{"arch": "convnext", "image_size": 32, "mask_ratio": 0.6, "experts_per_token": 1, "muon_scale": "match_rms_adamw"}
Rows from block 6, named by matrix and row number. Rows with one number belong to one neuron. Each number is 500 + 50 x the weight over its row's rms, rounded and kept within 0 to 999. All counts start at 0. Numbers have three digits each.
# fc1: MLP up (model.blocks.6.mlp.fc1.weight, 640x320), inputs 240-319
# fc2: MLP down (model.blocks.6.mlp.fc2.weight, 320x640, transposed), outputs 240-319
fc1.420:463403529561469430527480482469528571558508573473500554463496534449532439546530548464564477453496454428491496477499483472487414575496470510480528386504603498484432544480553454444511617482563515542501455597535504432504545525549491472532592466
fc1.421:491483455548467544468568508501573525492558476460488463575503543491605528467501528470547479544467482483516422516537469471494534557502521515507553512499549473522504430526517459530384445563514434464474471451504394463516474508584543406452432576
fc1.422:516539564467542518504488577494489471447538467540418511502465468486475521412564481418571536488431509467482440545492419546542399560540588520478553530321457474423452657495551443524471500488381486562470528465492459585615462529518469455422497531
fc1.423:392627500488530542459404487587549492487517533523580511520520457439549523490535438510557491528506503561466416466475537536492486508485466519476488544492474567580599430442551464489473526473529491401500467439389479541546527557558467574450458508
fc1.424:510522489521572453497482540439538589438458543511543521494575579539445478489520480563543500511555384446516510624532541449403498479453521491482611493544469368506487489539487536554555471369508520496486454510510497476545440573447539474492541500
fc1.425:411530464576485557462546546541459503616525552500527556538444462481558527529510585452389488524502425430519535521521481505490500556431542519517540478507458501549390437509505490463399504541489436507378548577408517493561487540361404524491593474
fc1.426:467463523536458575518450476529450462559465549485551533474558539512437499500572454411501525555547446550372537547435466487581329535461521468489519521492468499524524509492420528482503448551561540491426411447519548529494527581498471371483482563
fc1.427:514507570544441582435480461450468527600469623536538494580566443501502466523518442463557503598473575455509574501608457412530511362497497504477464594567475508465475462475489448504502460517460535524492445501517384580442513528429466414560499513
fc1.428:509415417458368562524487486425514462543487508560466479528605521557354498473465566440474549446506486504506435549510461507548460480559484506505463667472621561459524536560534462520460398564557506565534498501553460526488459497444647446478540530
fc1.429:493535531519478523485469581488471524464439493421435502540540489471464518499484516536565431543453450587545507467480519465450507646543499520595502589583452531475568619495406449443483489437502446498422395560521462554516497447466455484428604397
fc1.430:627472476428510532567530481351473536491512512455495512456490565571488561518443554439468522489542426491548478509451518546486424513481470496491485497478525535451510475527551497575482467507383412530558424456489577531575458576449553519450445443
fc1.431:495570541494491520401624465446524447453555585486532461472573538458492538494557561414570526513442485470434440436504511515497342552508542548461467442508468552524536524490542547546575493569456481480414527536497439456538525548535542519453544430
fc1.432:565433537416479564558515414480575401413534532497486569440468536444501481384474521455520519436571445490582593473506518497554599511511499404431441509577458480490474430517552527495439497510544518615499499573483500517470507539471588525524561539
fc1.433:484483409568463597554437499398444586510489519522430549453554512505529514548449455567494494566507477512410541571480420455491470527517467467426595464472527477416557524508456449560417510518542565389459536578538490499498503562500555435503507492
fc1.434:557471489466493479533499438498515444437537514559481584433540475520564527429595537483511558400578481587534485531523537465418490465517459478514497543458582477514464517497539504492513597472572474567408515526527586394419434544548504459440495540
fc1.435:523474467449510572412452587416542451468456543509467576527574441512465542415545554530499599489480632544488437511436570445483455484492477450538565549593568497471471438466513609567532496526511531463434491595552499458436559495520523575504522509
fc1.436:509431387619466495515556449442515531512510447525504444479577536473490537470474525606558411474590478473445539509537569513568422466491474595431519557501510457483482452573416440491480559444488600555435470489461502454560443470408367641465439457
fc1.437:461458552575532457579519550496452521425460473473415466434477542495522575435527440493518478480501521468514445471536495470533500457520511530495540559497468623460486502513528548413502521546528580475435451442488474507617539479560476498443503513
fc1.438:594524541551577516480509473441398548586543524539406551458497423637447547437540544535433551460463483588472491477554436498483543515475462430538520482469484531334532543434461356556542496496504620485544500469493582524574506480430576497449518497
fc1.439:570522483475506502460509494500503571475587483481464604533530502472464489524538407437487340442489473543511520484508477515497523552577390496429409461566490500450554516493516434627510510573377467502556512513488527473508539535402386535482467496
fc1.440:429497503489465439360508537574509450529590458571516491528444533459523503472508557461553518435504527488547499543509518418455432458473514483451612525527451533453572506516515553486432495535541554476537535527578556469469554439533685503468462616
fc1.441:437608550574502514546489507503554458516460503582566532494459492470472569564513517497488537488475496496434511524415483503475526565514471513402497458706515541493444521634592493506497435508458531476510452460453415507472567474554524501517409491
fc1.442:463512531499530573517481575498468503610580509491430491434544417569567501463534531338511514490412502462515524471447538511582547484493580468552444481558479599439519554480467512491471496463525444492473453581543497500510548455493449487464452528
fc1.443:501517402539466474568435500503376526453534484341434485549575482475508520523530500488526580521570495573515541568559436490527555506507495498538531519385556489454553559502491542405508573431527459553556375492436526480560383529490477544411500428
fc1.444:487519536446467463503462412496458497458512485525429612564552541418528428444543475427491507475472567527503480434412501525552475505453446523502574516492415591484464494543472587488468572481415506479584557434516507510548489539536501591594474454
fc1.445:447474508496530538561541567498504520518465519534525589429490502500519448487442515569472568528557465554489519601602543525589512502479510443453469501465453531517486532541574428503453563493449479606471512537364487579497499447519464386545449413
fc1.446:536489600441460420538480553455511600488433453540477486456547599589470617482428498509472451470545476532462564458522526576482568477410484376438473553492498566472514380518561475526518562502485519483371507460481508446476481491471520497488524490
fc1.447:577522446538531591589490466474459534530544459519463500551569492486402496502543507472485507535488592556560590426407499464506511505545632610526598555466469508524527512448500463493465486500553480535512505422376492486499421510413378548524538391
fc1.448:580610537387573514491442493546472395498440503467525555518500489603497448602473496484512609554526469541573456493464361531457462576544523590554560523503504488484461571544603582422496463505518524525489538453536468499509507519450512515546494441
fc1.449:425561489469451525458572510385501475597432446549531462479558399440405534545530418448526540525421517440431499482584453515559480460485514503513506507471591418580481534440547537552560410465563455538413438579520518427436497435493479497553476494
fc1.450:475546547492488485484471490532404489507483474453477573455477551474515433479528506553402473501487613483533426522488459481498467509438473558385598504486461488473525409514468536479525425446469439509465512508537465533464509541512587561398507477
fc1.451:543529507487493553599576490417557451439418554520575415475481558534571480583523489486494468525486517538524585532497465469460464443588507467452487575547556552522460470536518463555434586481585512571519464487467537468557567548533448408541522348
fc1.452:503475474487551576483462450493445540556537486538466585465518572525471473538517528381539524364474484494454481481539424451558477494477487525557538623583495441390497482475530515476514528515397491389441493458432489494546446463496492519486588531
fc1.453:508490475534541511333491431495472422418463483652518576510447488534428396560514471495497400517497479510517452465537522436500466407473497525470479502482612570547450348504591581490525511508516540528507472536516561461373532514502605516485381503
fc1.454:485460393582428470496435499492488469421536537555489521461433490438468482511468450450515537475502454501519497427462497496532471539520501498483502539474497493491491373525518521509558523594459541535536434500502474567475483318403576511473436459
fc1.455:402528474537503531413475470492505502444471498545515477488532445461537485461528510558490507470541568513421516424479448586510605571526449510479488500545534300485506497422481547513527488534474464520466484488545563474469388434511569443530477538
fc1.456:589516473524493498535488514509524529457472409492515465508483571489458406508602472427507591348530496469497423539493443547491517474546470420605487420447517551510544572443572467516485568491585560473475482507425489446544469471514458475509550478
fc1.457:480494446485529509548417539475613548510489406591534480537537525471555569448534554551484445544556573548514502507465536444435402445432553556453510433478445463446543535500483456469447517464581546485567499521518515511503599493529504497525481467
fc1.458:572543518519482469568499452503458560516508439516478487504482457485577410556527522414509515443445579491488531521572551400492526502495527498490546414480453499498518538490470495547504526410464444476556401486511493529532518433516412459460464545
fc1.459:448479508379438522557589388493576438444425559468445520530509428538559390635566374524566476495476455510462517569478569479481409481454470496458509510517494521409572436586603412461582562428497448543522442534504498516454452517475469455452464474
fc1.460:432464410506426449472535481457418501432506450492554469508476411503462520598423492530547486505437517502491491520509485499523585548449511534416527513515558526483487503556560473517494428453477572447540502475454538519516476437516482567487526500
fc1.461:517527400604474439427525611503394608551489537476528499446458504475446434494517591423452507454564500468463505457577507565394468444466451455480502402486477532442480572473492545523366522400552466502494517510492532382456520602575496588479432515
fc1.462:523553470582435491505544434532503478549468518505477523476507427454479497461376466551500531493463525453546474518525494482433579497474470510516476551397540618476574662481486516516545471497478593507488400543501493492443501476474455526561533524
fc1.463:488453606455449422542538481533431485508479557578503460500428480529551511566442358547498501375450520456616319453492474495446544579566420510563522504524591470473472494483450520484493503450443492498759497514461492469528540503503489465551574679
fc1.464:391499505461449527453543472493401497508488483578563488361523546572497482519483399519538588542523486478549490431524458568495504528424501454436466437489524519576444493551512564434499595419607374573535436524470503545508563530470556553482503639
fc1.465:498503467478523517480488464463492480443456395521434508440453470467582536476514476494441464571488446464413407449607564473569397491554488481510465479538559568515525512470438556473399546501457529480426494524546560519572569411459495565510616561
fc1.466:387601518437534543494530488502479405475525473463547631546506477548461587506538517586582380517442451493395498446461490588523473508547472546463512470479435459443456397579457555541493482467394566569580505436533548443502566472532393472497539478
fc1.467:430522458545473459471579405484462506581516567495541512496436589429559515545410480526488517558486512495496535511440554380566402581424462559488471522439484555463564434481479532509523519481489412445517502529554385489565630491541490458527556510
fc1.468:472466492422525516455483520509510512457418501384479594487367438457464418418464500498643447576423426535533518537443448479503446514542553576572565560554465539490526531532546443440506582462490397467592435501462533560530527529527486521501536503
fc1.469:444519472532545539490441443562458527459580541575417445499532588517507486511561542449556529540514459426494508412480496514476532558490433590530477457536583526470558492543467505496487448500600480463479552563447647494444478427452475534496391619
fc1.470:477430523470518546519470502424558509510398536521493514374518478540495462506346468495540490512507521556542488416565454568459513508502437480588503597546495479467526456489412409456492553484546432438475510432588477529462436529521505493521415499
fc1.471:449586501454521543527500390437487510534547409564446506557358449503484464417524510499546563467628531473462376507538563410519523555559425460556499506455544570549390434468532480465513480555534488642443485532515441573474428438468404426473483542
fc1.472:550581437469469502513453583489394545483463521469523513453484496520488504567476578517507445523500449507477455468489398440537425515433527505480552536578535454438482515462614462486563561538623523596509453464521447578498488488413499470513466502
fc1.473:424498429540433507542484510442455429506546540446483463640515567519428493605509500556539589509432561513453463574376531536540464514569532434517518506602486534531425501570474513506465554521506514512453502518475448491453580469512468437491563435
fc1.474:522532565467592446514541494444425513538482404504492532473478516471445461515560563569419487583460570500540501436425532418559554563504466444494478582485495574506467470517442531555519498469460453530555472535538420477549550474469470478552439458
fc1.475:447594502469500478630558549507489485472490519466615538421555493503538512548570497454494491565364454483410496507536582480436521502410518465517531458497488455526428477574511510484459457368474422479557495558556503499457462521513476564578536447
fc1.476:407609539441478493538478480509533585545438595516561494453579480411549514435445478479491590546503460484542477608425490543473437548580560512514451439449507560493513545542552562570573491504486474514569492546550486458480592460580435563489518457
fc1.477:492500442487547369513423431483521571499494508449397438503475394445534503511531517552502544484546512518505429465448468628493410476489514506479544455572495500560491460566502519478425555478509631525519466384489528564458498554506457511513582542
fc1.478:498443494535520474518559595411477465551516456486588564468447494471561539544526602535532529477509540537528621433506445444430441495469426522579528508473488547510431507405433570503455491444519441485422522590512476480464356496470535457500509526
fc1.479:531489486493476591479527380444520551482514456455511527589565399479516487480550445486493501581458599433383431411491479554466391455461626618495497480565586459499550472438577533543499533480540509552479509338624563412448610518507443531504492439
fc1.480:491564508545506428507514541451515525459519445472585496414569585509409617488554516474444617484513516535483500426506478464418545477536477482524524461493485473476497458499426577550543455467517577496482447478498570479354501548538548555448485572
fc1.481:600565517492508507454520535466455458528465542458503523563565439623509424525432459538519575441494548525473499509551476574452506501494529464428609495561532422498534558535507548508493469502520525567510456517540451588515476477600433487502481552
fc1.482:460502601485478507538574517498507459438476404513444491489502438412505497478459552550441432578495448523561499496482458554548499450473463571509412418434672590495450446486467415513456477460573470439384488625488527468421548444489514569480489484
fc1.483:397539502556474590529557580503431485427532504490486493485533484521480474446556440515461598389531581535468519532474595613509535398366490626460412497611544487550558487469435514495486428566557460502428534517559446496483501433482507470501556555
fc1.484:553416528472503513513565490465511505468529396434436500563448384527456457549611505546571505513423512547500631500453441489524432528475415513524512505491513475517482453504508501438511551475454456469517495598547531432558520552567521548513588509
fc1.485:545479486456512531482440415492455486568524500467449413474488435550463483479489406538443501479518505581567519514503478471560552459505548483601521471598425485482555504508499469477539403493530512550467558564492491444509506513508426620583512521
fc1.486:511522433500504594472484544469458483558458511558529398447502454508505489561473521405517461498533524568489533496576444451463424551470552498505497554410553487526498537454516415508520519519567452451439430522452476424453527488483480567427524495
fc1.487:559498597480471542485503503482455529524398492473472505390481466501536496466462554498538487589441467464429467486459539479559582485426453513402514540486555493443574498476498456544528485522465484500510493531582616514509461360529484458472490514
fc1.488:432512500516486505512556532516536460493554443456509539498531628531491518452478494420462589500542519573570491453513523426441513464452472524480518456373501462430428508554430495493543499521570527579453542494464437522491531409525545498400430490
fc1.489:504531432524556519489514505375397487508500535523525584412491558462452567401542610378419419475463500513514523570399434557504490441597457565467456491471470624547514509514478514425536494627493503441399525528518577453544394513527377573454479459
fc1.490:488547508505362404472537423515514483466536461517466514584493459546540489457536485470419533451419537473561506503601528555588519559526492470517585468484564411468524454529514497515504546443467486559418486496521552417538461538463445539486481477
fc1.491:478485475592500458449538506473481595516507469439485419417531580485473451590579569553511537402436493558551493478474552525424530534491481497481516565521503409498512495450571506497522459438436525388488538466504570511573532471506532524498474533
fc1.492:498411494513434502442606513489474523529462498436489558488488421528531484499485528577431550556566446595550545524509472519433480437510558473486503515548544527491508420450405532478411538468422479435503412539500504510446430568382553505493594475
fc1.493:561558486492440556528432513538522467495490480502401516436545581507579450496517424517460458542447627457534545583521521519456507431509504598564548556458550575547511434496468511545441472451525436536507468431522508477441497477430525609438532437
fc1.494:513555491448482464549506444518503522586551537534544457539493531622625538469517511428470522445460528574519510421526605515337434464522404509531537466478444466494540467448429471498569553475468534563558519469463539535544387435503466461477481486
fc1.495:402520473521384494560535606496510500448499469459552535495473546320545486496545432445551476472513459538389499519426515560455459426455474509445463525387572548522544512494493420522428597460515450428466446548532478520543508391466496456426537517
fc1.496:454502508431479448431475477513511505546476467528466447423432469521485513507467492585537555543395528642505523447496529545542545408461499492477584506516537457457509506466484446439463485458463503505628471565540507537546467496528484471397529548
fc1.497:558497488421525514491414398475522452560560568468483648516520461493429530586386488467490507607498399547439421516458506523485501561489497548473517488482513483497549533569492514522455530509436428378508439459450481502450524539528452476612470466
fc1.498:533502467437511429509566453458348533429543531517429553490532532529472470524523542554516511448528522446484399458498488529548531479444518588428607431501466546527450534486466543507580539564515503488468519511493523541468444479474481448484491438
fc1.499:574507535527542415474531538441520485459543551577524503455510473486531503533491407530555483534545476485489504486486501484539564509480582516439647467467482468424448483481435593536475422482514502510508518485456455547579439558506528517521492431
fc2.420:553460478598584461428586628535393466482526576511425495491567539607436576567539499515466571543468530516489541469550485541545435528537597554499634510563476468438547484519502482476561536530540351405587504435520533511474563494457505479489511407
fc2.421:461407561485537468543565467422473439549470435532497545496490558453473451621508575484552442523469491492494537487422608474401606510512382541475539529520551505461511517498480467499613527520551498490413517496500507372431543593492491385516522518
fc2.422:562400510480450548551514542600428484468424476471583466553494445542463507544504520620530528498532445440384535527491634481510483460490480527446505518581536520464469472583513512451562551471459573517533442521430573503562571543547433436527502501
fc2.423:476599479464438498529518598474517476507478432510455526529477490433504521503525641428464546526477460514511569470522461496433421498549477449482389476595484424601446454468464489495501511583487475436466481540507502511591458572532512505551518493
fc2.424:471396487553474478501580541517469482556487418431487529613469510500489522514454564499537553603386470548425538435548495571433497459491554483465482461479423547510494435451472433456391435485559501531522498459532526539372484585491587537461563566
fc2.425:469598399519477493524469553446482431583409521597604553489411489592521558478443460454564550317508495431484620505464494530528538422502506510454458536528499436527482511516419505553516586527376553522536468486525447547462472489546518492510478429
fc2.426:538559496487533527500523495500509484533585556531532588512570459506498473467465511505544414488612618491509446465579621495439537391558552513498479548556522485484466515550505473501479452578531576488504543566569504536433458517528591569586518518
fc2.427:548497429505460501464530487434507535480475543527490480609547426448550495548393560518419522510497514402555495497556525438434565541503563475516346475494520451462587518520446557582542541478425507459434521564585552481536579513547535515508452406
fc2.428:571529349484520438581582479494486442507552454418391553554496424489538429535448517479493543562484493512485524565520372489567492590478524568525496459555448541450554507411558573476436449537556441544510468555506571504454525504564525428416465548
fc2.429:437429618455524509442538497569545432498455410472501541475449530467559554476503479562462572515464456430458432468605569603452545480460654492495454427547515598525493507480424459417444523520426554496426499372455554544424399515439499489526464496
fc2.430:508542519493469516505451514535505567404446476479476387521405555575534516592497490501518488488554464534463538539474503477510404501485515556441504489483498469514477524448428548473558478593393544550557482588456519526560483473485505543540479488
fc2.431:560399490503446590494538439589451574569492542509457454517528513529569622370492505524537632590415453500509633545446590481515474479486499589532488510529511602494531540547462534475486461534457454545529479439498501538521443543560565543482462557
fc2.432:534474445542441463461436518469488550460481415510401501511469565443542564382617592535444411576513457515420542514543448467590530487470474486547525505478469528387533473481566435472479579391503552437470481459511439462520492466517561496531459516
fc2.433:472544534458545492463516446563506442435459484478546558507474540490509549519550424463450590546528515519569593537424553515521586478570478459535546483581524487542407485544491506538536524479505535445480507412504506465530469534479509398548526474
fc2.434:464483412468512474573493535518610604557542486484496478441439456484556467484573425514521495500500492556488445544528467486580536562491469471495459495505467582382536530430487437453457542506489476473446530402419490478479543446558452507392496595
fc2.435:520498483498481466465498570516531480598553551449493390562445509576570557507503543508519561426530509474501511463588512560508546458436505397500603491478585534518489489532532490498495565468534489495530433504507518537451524486521491583447613458
fc2.436:483466469549457434493443455550533522599457459495412549472488385514569435457499460408523569489412466487512562454457509536537460487450413456481421517454447454556451414438469354447532459393476614514477509428573474523535517578490559533482522532
fc2.437:529492567537560545594550461550425428451584548452513504525396475581509476543551453528465534510492536546395453444509467500440456564511570522499485542545451489467439502409509630424574496412415463475529453454519504524519564504602467445478506501
fc2.438:433513540479465463461571516365485535522459556480492513484575533432446537532544500569579495436549583488516472482530464497459524426549556523491357583481503506483450581532507469472431523431502532516472525533525520479461525469402548490515497554
fc2.439:507437508542451348503481543470522574672501546592487523449553440485459505489512440549498401536467509497487451464530459434487433505524481530462477443522495465498500530503556500519443484538468452512364499470446498506420388501601494515540380566
fc2.440:504461535518464531521543463566519470611538446620486595456525490449539506461572554513514508466487616567518589518458587494537523589475512526525564465574430493489431545546581549512527435471506499466528516481498477435507494498515556521481446468
fc2.441:428581370472509540466479583498397484535520547522505609499481573513535467412569474508508532546464522587408555526512503497502449406461550463519515565527540559464450536481474571551544529500500580524482497469492490562411484465445401577500596448
fc2.442:525488484451507382453459568469543501510558482547470516512511446417576517505538517527573477532486493458562437492501470460643468523613454502465393571432498490539547412482562497397406490490478585474431403461570471522489482480637481494484447499
fc2.443:376473539555432493575508511520426466442497567474516439528512498577499471534480428520521516391509492515496597550488632511538536439448533463529501494430564560535539481410398502516527568384541497502540554543604538495520368497432536375540529533
fc2.444:499407500488435523402518412555491528417517438554613483471504510372508465464522456490539445470475566425572480580438442577537561491429538509539485490520475459582494507541587494574514556464521518540479582429546502501488532606489468492506418485
fc2.445:518481505495518487547541453546578527453501550535548638468527549502477535560507499467488356503538448496500468405539537453488570559602463491545543562502543501476489519572452522486491540474517604501534542568511500565528448478512408606557462599
fc2.446:545500484576422553522513562505538464537479567419445440521504558651556472527514580481587480507546520392446436463573513432528488505450612501500508519471443547499510412479497565571561524501501540610510551497491495518500518440542473609464588491
fc2.447:536482509560395534497554493484323441515578458504477499479479439509453441467492551507494445453415538569435481466568557490437519499426428530446442419573564574501541477480453521495436545557495475388492501467483515508461522502460490485516481511
fc2.448:571467471574397478424449472463472471551582501511505505480430457561538539599480531503476486528519539551524474513525480488539582537466471508495528492505507456473473458527440508535514501481550512484338478444536491598564473510380535520436432393
fc2.449:532525506589515581530501437532447545547514496594516412452442534545547555494541474486438537442457532497513613515543540456547475493485519536516478492490510532458442552540521530504539501507484469523434527513466513458428542514510536397512520513
fc2.450:449518513567548513511485502545501474435573494554557588506467624452501530460509560457516400558554485489500474492480447556463474565525466431486522438531438497600568510426498486471511535571517467517509474505469429437352500433515479511547428541
fc2.451:420590525487502501534536483525503410537546464461542444478426548497541500525510506485465571470489394564465454544573552580418470487567469448531558546516482469505498548474463436559496420488535541512504548469466499553545504542442464488433427519
fc2.452:509523510528532478503487490374472463403458438539486432496600499513520475597396489507518482506539433538441495475527540534450553407504502552415489498504403502525482468557454404456483544496471473513474455372483454457512491581548424529507410537
fc2.453:421459540496468478517509414602383445546607505525539499448524454486484458491608520443537478600521436469474471536489571507552476508552512473502566365573472458527586452532449526414424539625525476573447514370482502494477478595527490472499491440
fc2.454:543425551447509554521482479476586533420479505416557428493464457443516395413464420506507505432561521443629461469460408564519458487483530500522482549496537452487502585486608572564537559517513511487398529419401508485485552396497493475560465458
fc2.455:493525522504427534462539506473591485479491568448475529448537546431506568520507505476491542514529531441525493444506505576501581459458524468493678638416474487520484490511539483480418473441490402484467493491514508449482398470470480403425500490
fc2.456:517562500436506492559504550530562495530534472587542465491533456564492544445419463497395496448504422365506416462484440440456456513531540411457509549499418478501509598457513515481561530554545527393413521427479506508475608560539489508404545474
fc2.457:478403517640488493465480457508419493573467500479490542593449436437514538533553534544525469473477449536461543537549557431473482550541524495495539539453524454538535468554416417496546416477489518538482520456499494415584515562484530454450468580
fc2.458:514359570566434453584508469489512517440516415433490459476405451519455483440554473512489494510489440459495470460574447436527526481551613462455533614518508392488496322507496422487538501483584479464498471363510543498461608509564506471544552451
fc2.459:456457566443382561427525555466506372524595498501467516480565480567464513536477493528440516566466459426501457508440506528495489523477431495535538483565357562517440455498439449542563438520497440448486475545566498514464530529535437421530522467
fc2.460:472448456532492556474594524492464447491532506442483501476541572477540515491445597503460522464549490459468453481570502420520446462401495492519569600495437504463549544469494533480645514498580519467532477421400472469494563440455533459467551487
fc2.461:516502499471416561617470560410519438573606524571482548550641460485561426431538548514457452445509511498514491487526413530479499505534480446462439565550422432409501530555524514527560513471473573507442544591543465521568478532425495431533487370
fc2.462:550569486462490502491492547636570601449452477498576440498440494520537523579406507446531507559538458512579489553488545436522399384419428443422408466526573472437470528490491579508436562387483476525523432499413512573514489514541464567456544464
fc2.463:479425510440519483488431470549463576571595697544498524499581503472521541520507463479522538486523453475501479499584537506469417443500497453467486505549514466516536473480473464466501481498469487479452508454577481440440354507456521494477516521
fc2.464:528461474526428452437440536472437444586483392564523631518555479541527553449527462493448528618413550535505465461457484482550459468546522527544422441422463555545472455507552465528436507431541577463450515417477477567427562606489555455478496494
fc2.465:529468517454493391477503558606466527535461571432487586567516465517522542533593516540504585510571545499594408506509464531506463575468544448505450511552377466473507540450561480506606451448485578469501547491448502453514511425472516453531543549
fc2.466:505571571570422534443487548518461423546569532445445479558552480501458418438465573473420578442498524481547522472497515405605469464454491582524537470508494424484428353528529478551430526568418497436477521519467514393509587501446465497433469490
fc2.467:659471520466379530478470489431504504479634450466550444499432460483467542616462500544559444430502444565431438508547422548504396499416527496477533511442386475504496444542471496556494484473380484529492466485497472499564436547543446617482498499
fc2.468:515444534556528486515518513530486481470573444564525558492433562483555473539425534539443556497523531451449521519501572445437501475510630512510461444557516483532462475460343550421444511532464485510568508575545489496469488539508586525499478558
fc2.469:531541474479549446519457465469556524430552517494483451407489428543515462446490459538412538456540466557391568500560431428560515544552414498507448558471498418548449431475481555531564419540493538424514511558593525482463462515515426538413594539
fc2.470:493540499581506584570532551481428447464439530529550463496551479584426482538486449465518482487578489506544540503475500489425484465514462545471469449407516445563489461623472541494481356521448578547407525587483403400481515455502421455550526456
fc2.471:442489587467548557465491416456558475438465385473661458518383528571465432500338556496562524435517584509449602493522472463442577425529448394500462465505567433527509490446456437475472432577479498455480471583482529531522519489527502541516512425
fc2.472:483503518527459415478499517524481458513498417497528529558472505470456468602506602523518420432471440533544529572478507413561479559511473501454570410519556494374557545489545485567456519485521518528549470417510430575506403442465456504475535520
fc2.473:503441490466554523423454372562453504513569495509527558537500469501451517448480515459482524492506492523587397565579467550480506514494553518511449525606530542476604449439527500519506567562486410447448486590543506608475480430612563493421653530
fc2.474:536540566483539486491492594604415447494466365572434505511422516468462573396513588494498545505617506538569541599508462494478555508541448528514512489456444547536415519476385519484380493534421523525522526488517517524538519524514447534465524409
fc2.475:492510486421537519486434598537449499524513418472475476488502508506548424520509534512591415487558463432436398522538437413521474503444552524492556488480535438519480527537549521440502498464487408486519547385451474490478612456514518542528479489
fc2.476:546535479561491583490565529530497552546469474445482462518464532552483461576441554530512520493510537551458622488442520421558514538573551524458581497511598393532445442559499564498485457492438539465505547517439421577587497491493524459511471499
fc2.477:464559528591520596551559500507460576482525538455455496427605614515490478545446538525475545593594544502502450501553465577448606520432439424504349473518547418417471564456515478457557462482532613444499488554437497405462557477500476464484473518
fc2.478:553547496557572519556491561520523470486410667480547367455489512456513497485414453443490483497582501493580524503488493459472517531524555427523391517499494479408495614546322503448470550496402513519444492511459462503449466493566530486521483574
fc2.479:409573519563539471563392427534563484521496579491467616495396507553499469533449618497348420551535596461525494540540495447504424581506495509525549443497487477442656450417448450516456477575562520475548556519432567527413532449487504500521530487
fc2.480:527570568514611477472412554483630550481513441500498451468369428472472488474488400515566496542460521574519529539468451496511453480361500469526489477520508450548522554467477532515581502418475636506522502485490479507528451424573514466444513545
fc2.481:486425586481450434457442566460298471479479530460468392503569426556478499535455489503533515510542474489470502443434478455532496439452496531448453452465521487545490442477509465518497462449467521512442494515448478509466527519533526562405519418
fc2.482:533466502518485451426549461472484511429324459489517477503479526503523462535440532556532499471425504424519529544481578470587522491466444460482501516526449449424470493511411516500561516462458512597524465479499444467559559517506497560453558524
fc2.483:516562478500545423446553444392450554495547410650526494562548455502486521373590531536522551452473466598416493498556504447400448510471503478497462423514588520565564580439541498404506490566515548535480431468507543481460545490551464541543527478
fc2.484:497598580534498448368566443514498468484530595482489488570410534588499434475484498478476578571472545538523540573495469420487434532478462531489476558550543486508464515502552482455548500497575426501501492417452562510541517499449496543548510479
fc2.485:446541432594486505505572551510492563501661510461439622480526639432498511488510488467451512537557452512481507516429549552498531413515448534532605605523421499496392535483455544457504443509526503438495443511526434546424475455537468525542540506
fc2.486:475562523517461438360499427499412501497496569464462501524556500586551467489428435522464470439480460378583461438438504544476469525518479504544557537515488435493490499533503537437458441491482438474490537567475483507572570539392486580548545535
fc2.487:433461510498396537574457461506500496476383542483515527439474554473440516503450571548584454482470425481517483495539477505591492515481421428479444481464470489427496559455585553540472497526460542474488524432473501514408561472492539497564461499
fc2.488:459522517488533526552530483562529480428555476531419546565472482524507408368507498534532521499519483569501498599426481419516582481580498545499493552636510519511490420435499530459470553541491509513430408535479477558525504424583476596489585557
fc2.489:487460580548425506530604510549477527552468525514529516425582576403483517440636564562531581491504540425509415502432451570587432568447454498497508450570504528501439526557493508533513482562496546531478519479486517516561555480561528519493500539
fc2.490:542542455473534459523506530440522432455483463616537529429435493513534500534457573491510501480538419460524492448503503437592504460603465500494474516477450476483553597472419443431529532446500375486450540525471466462440443475537581409531424382
fc2.491:413517526485429453554467550477471522536547468461499393508421503501513602512464500520544620447521550482560589532573492486497447574523515466567464418503453487522626501462479479413442491526519485504524493561444445549481508574482464443503498405
fc2.492:538490449543476536465506558595425433461501542538435617397544490430468529486478515456480502538407474559474486558479528448480458549436489458457477533547410561539563519576515538515581486460489436447573468517565530490474432575480466529415494511
fc2.493:509474521571493410494470447455434503526407469597441579474489459492496501522524472511590555460473535542480490503458407398482583540572476398495494477528482481617462516508540525438504479534470505488462488564551432457497542435484559475573542597
fc2.494:438498530595491518485511419645522470431452573561485509624522489496520514467560485557431389426551497500499471520533436449521436518489568523440593484476514522445521420541488429541548475518477431562422480555520462480461479489502544419546447532
fc2.495:531465450516620434491576468470498442557483482601483476557499482575493426557621402604485493468474512534405593506530509498380507563516525587523515464430451527472530568509506536460483516527454486579549500543522551436469397457538473392507503429
fc2.496:502462586467480513494482540530453480523555433553539362458482502570496479520455433556501519513469470492423511572532463530533567503450487544493558528561500497460460539510497539489612548538379387421440533476544535447442450474604591524459480499
fc2.497:457569535546524528541384456475548464435481539526509478567434490546529519491466476524442620562440433494472492579531557493545516545478447483463496596511532515482444407434530526514576477500560383502475475474494595467468595457504464504512466565
fc2.498:553618551523453505343450500506511399498416477540608607474493586561471565473476477485474556585607449421496493508497439533506480587444569459468469493555459485472530509542445504530541450477387526473477493512562485551528512532499519537520557529
fc2.499:497532492421454503505481454549480495491541537547482514458403521547513579450460471493360504424491484585520572528466537444459554437487585539485637489567440438547455540534452541507574367477512492557530532455491563461602498585558448499486396417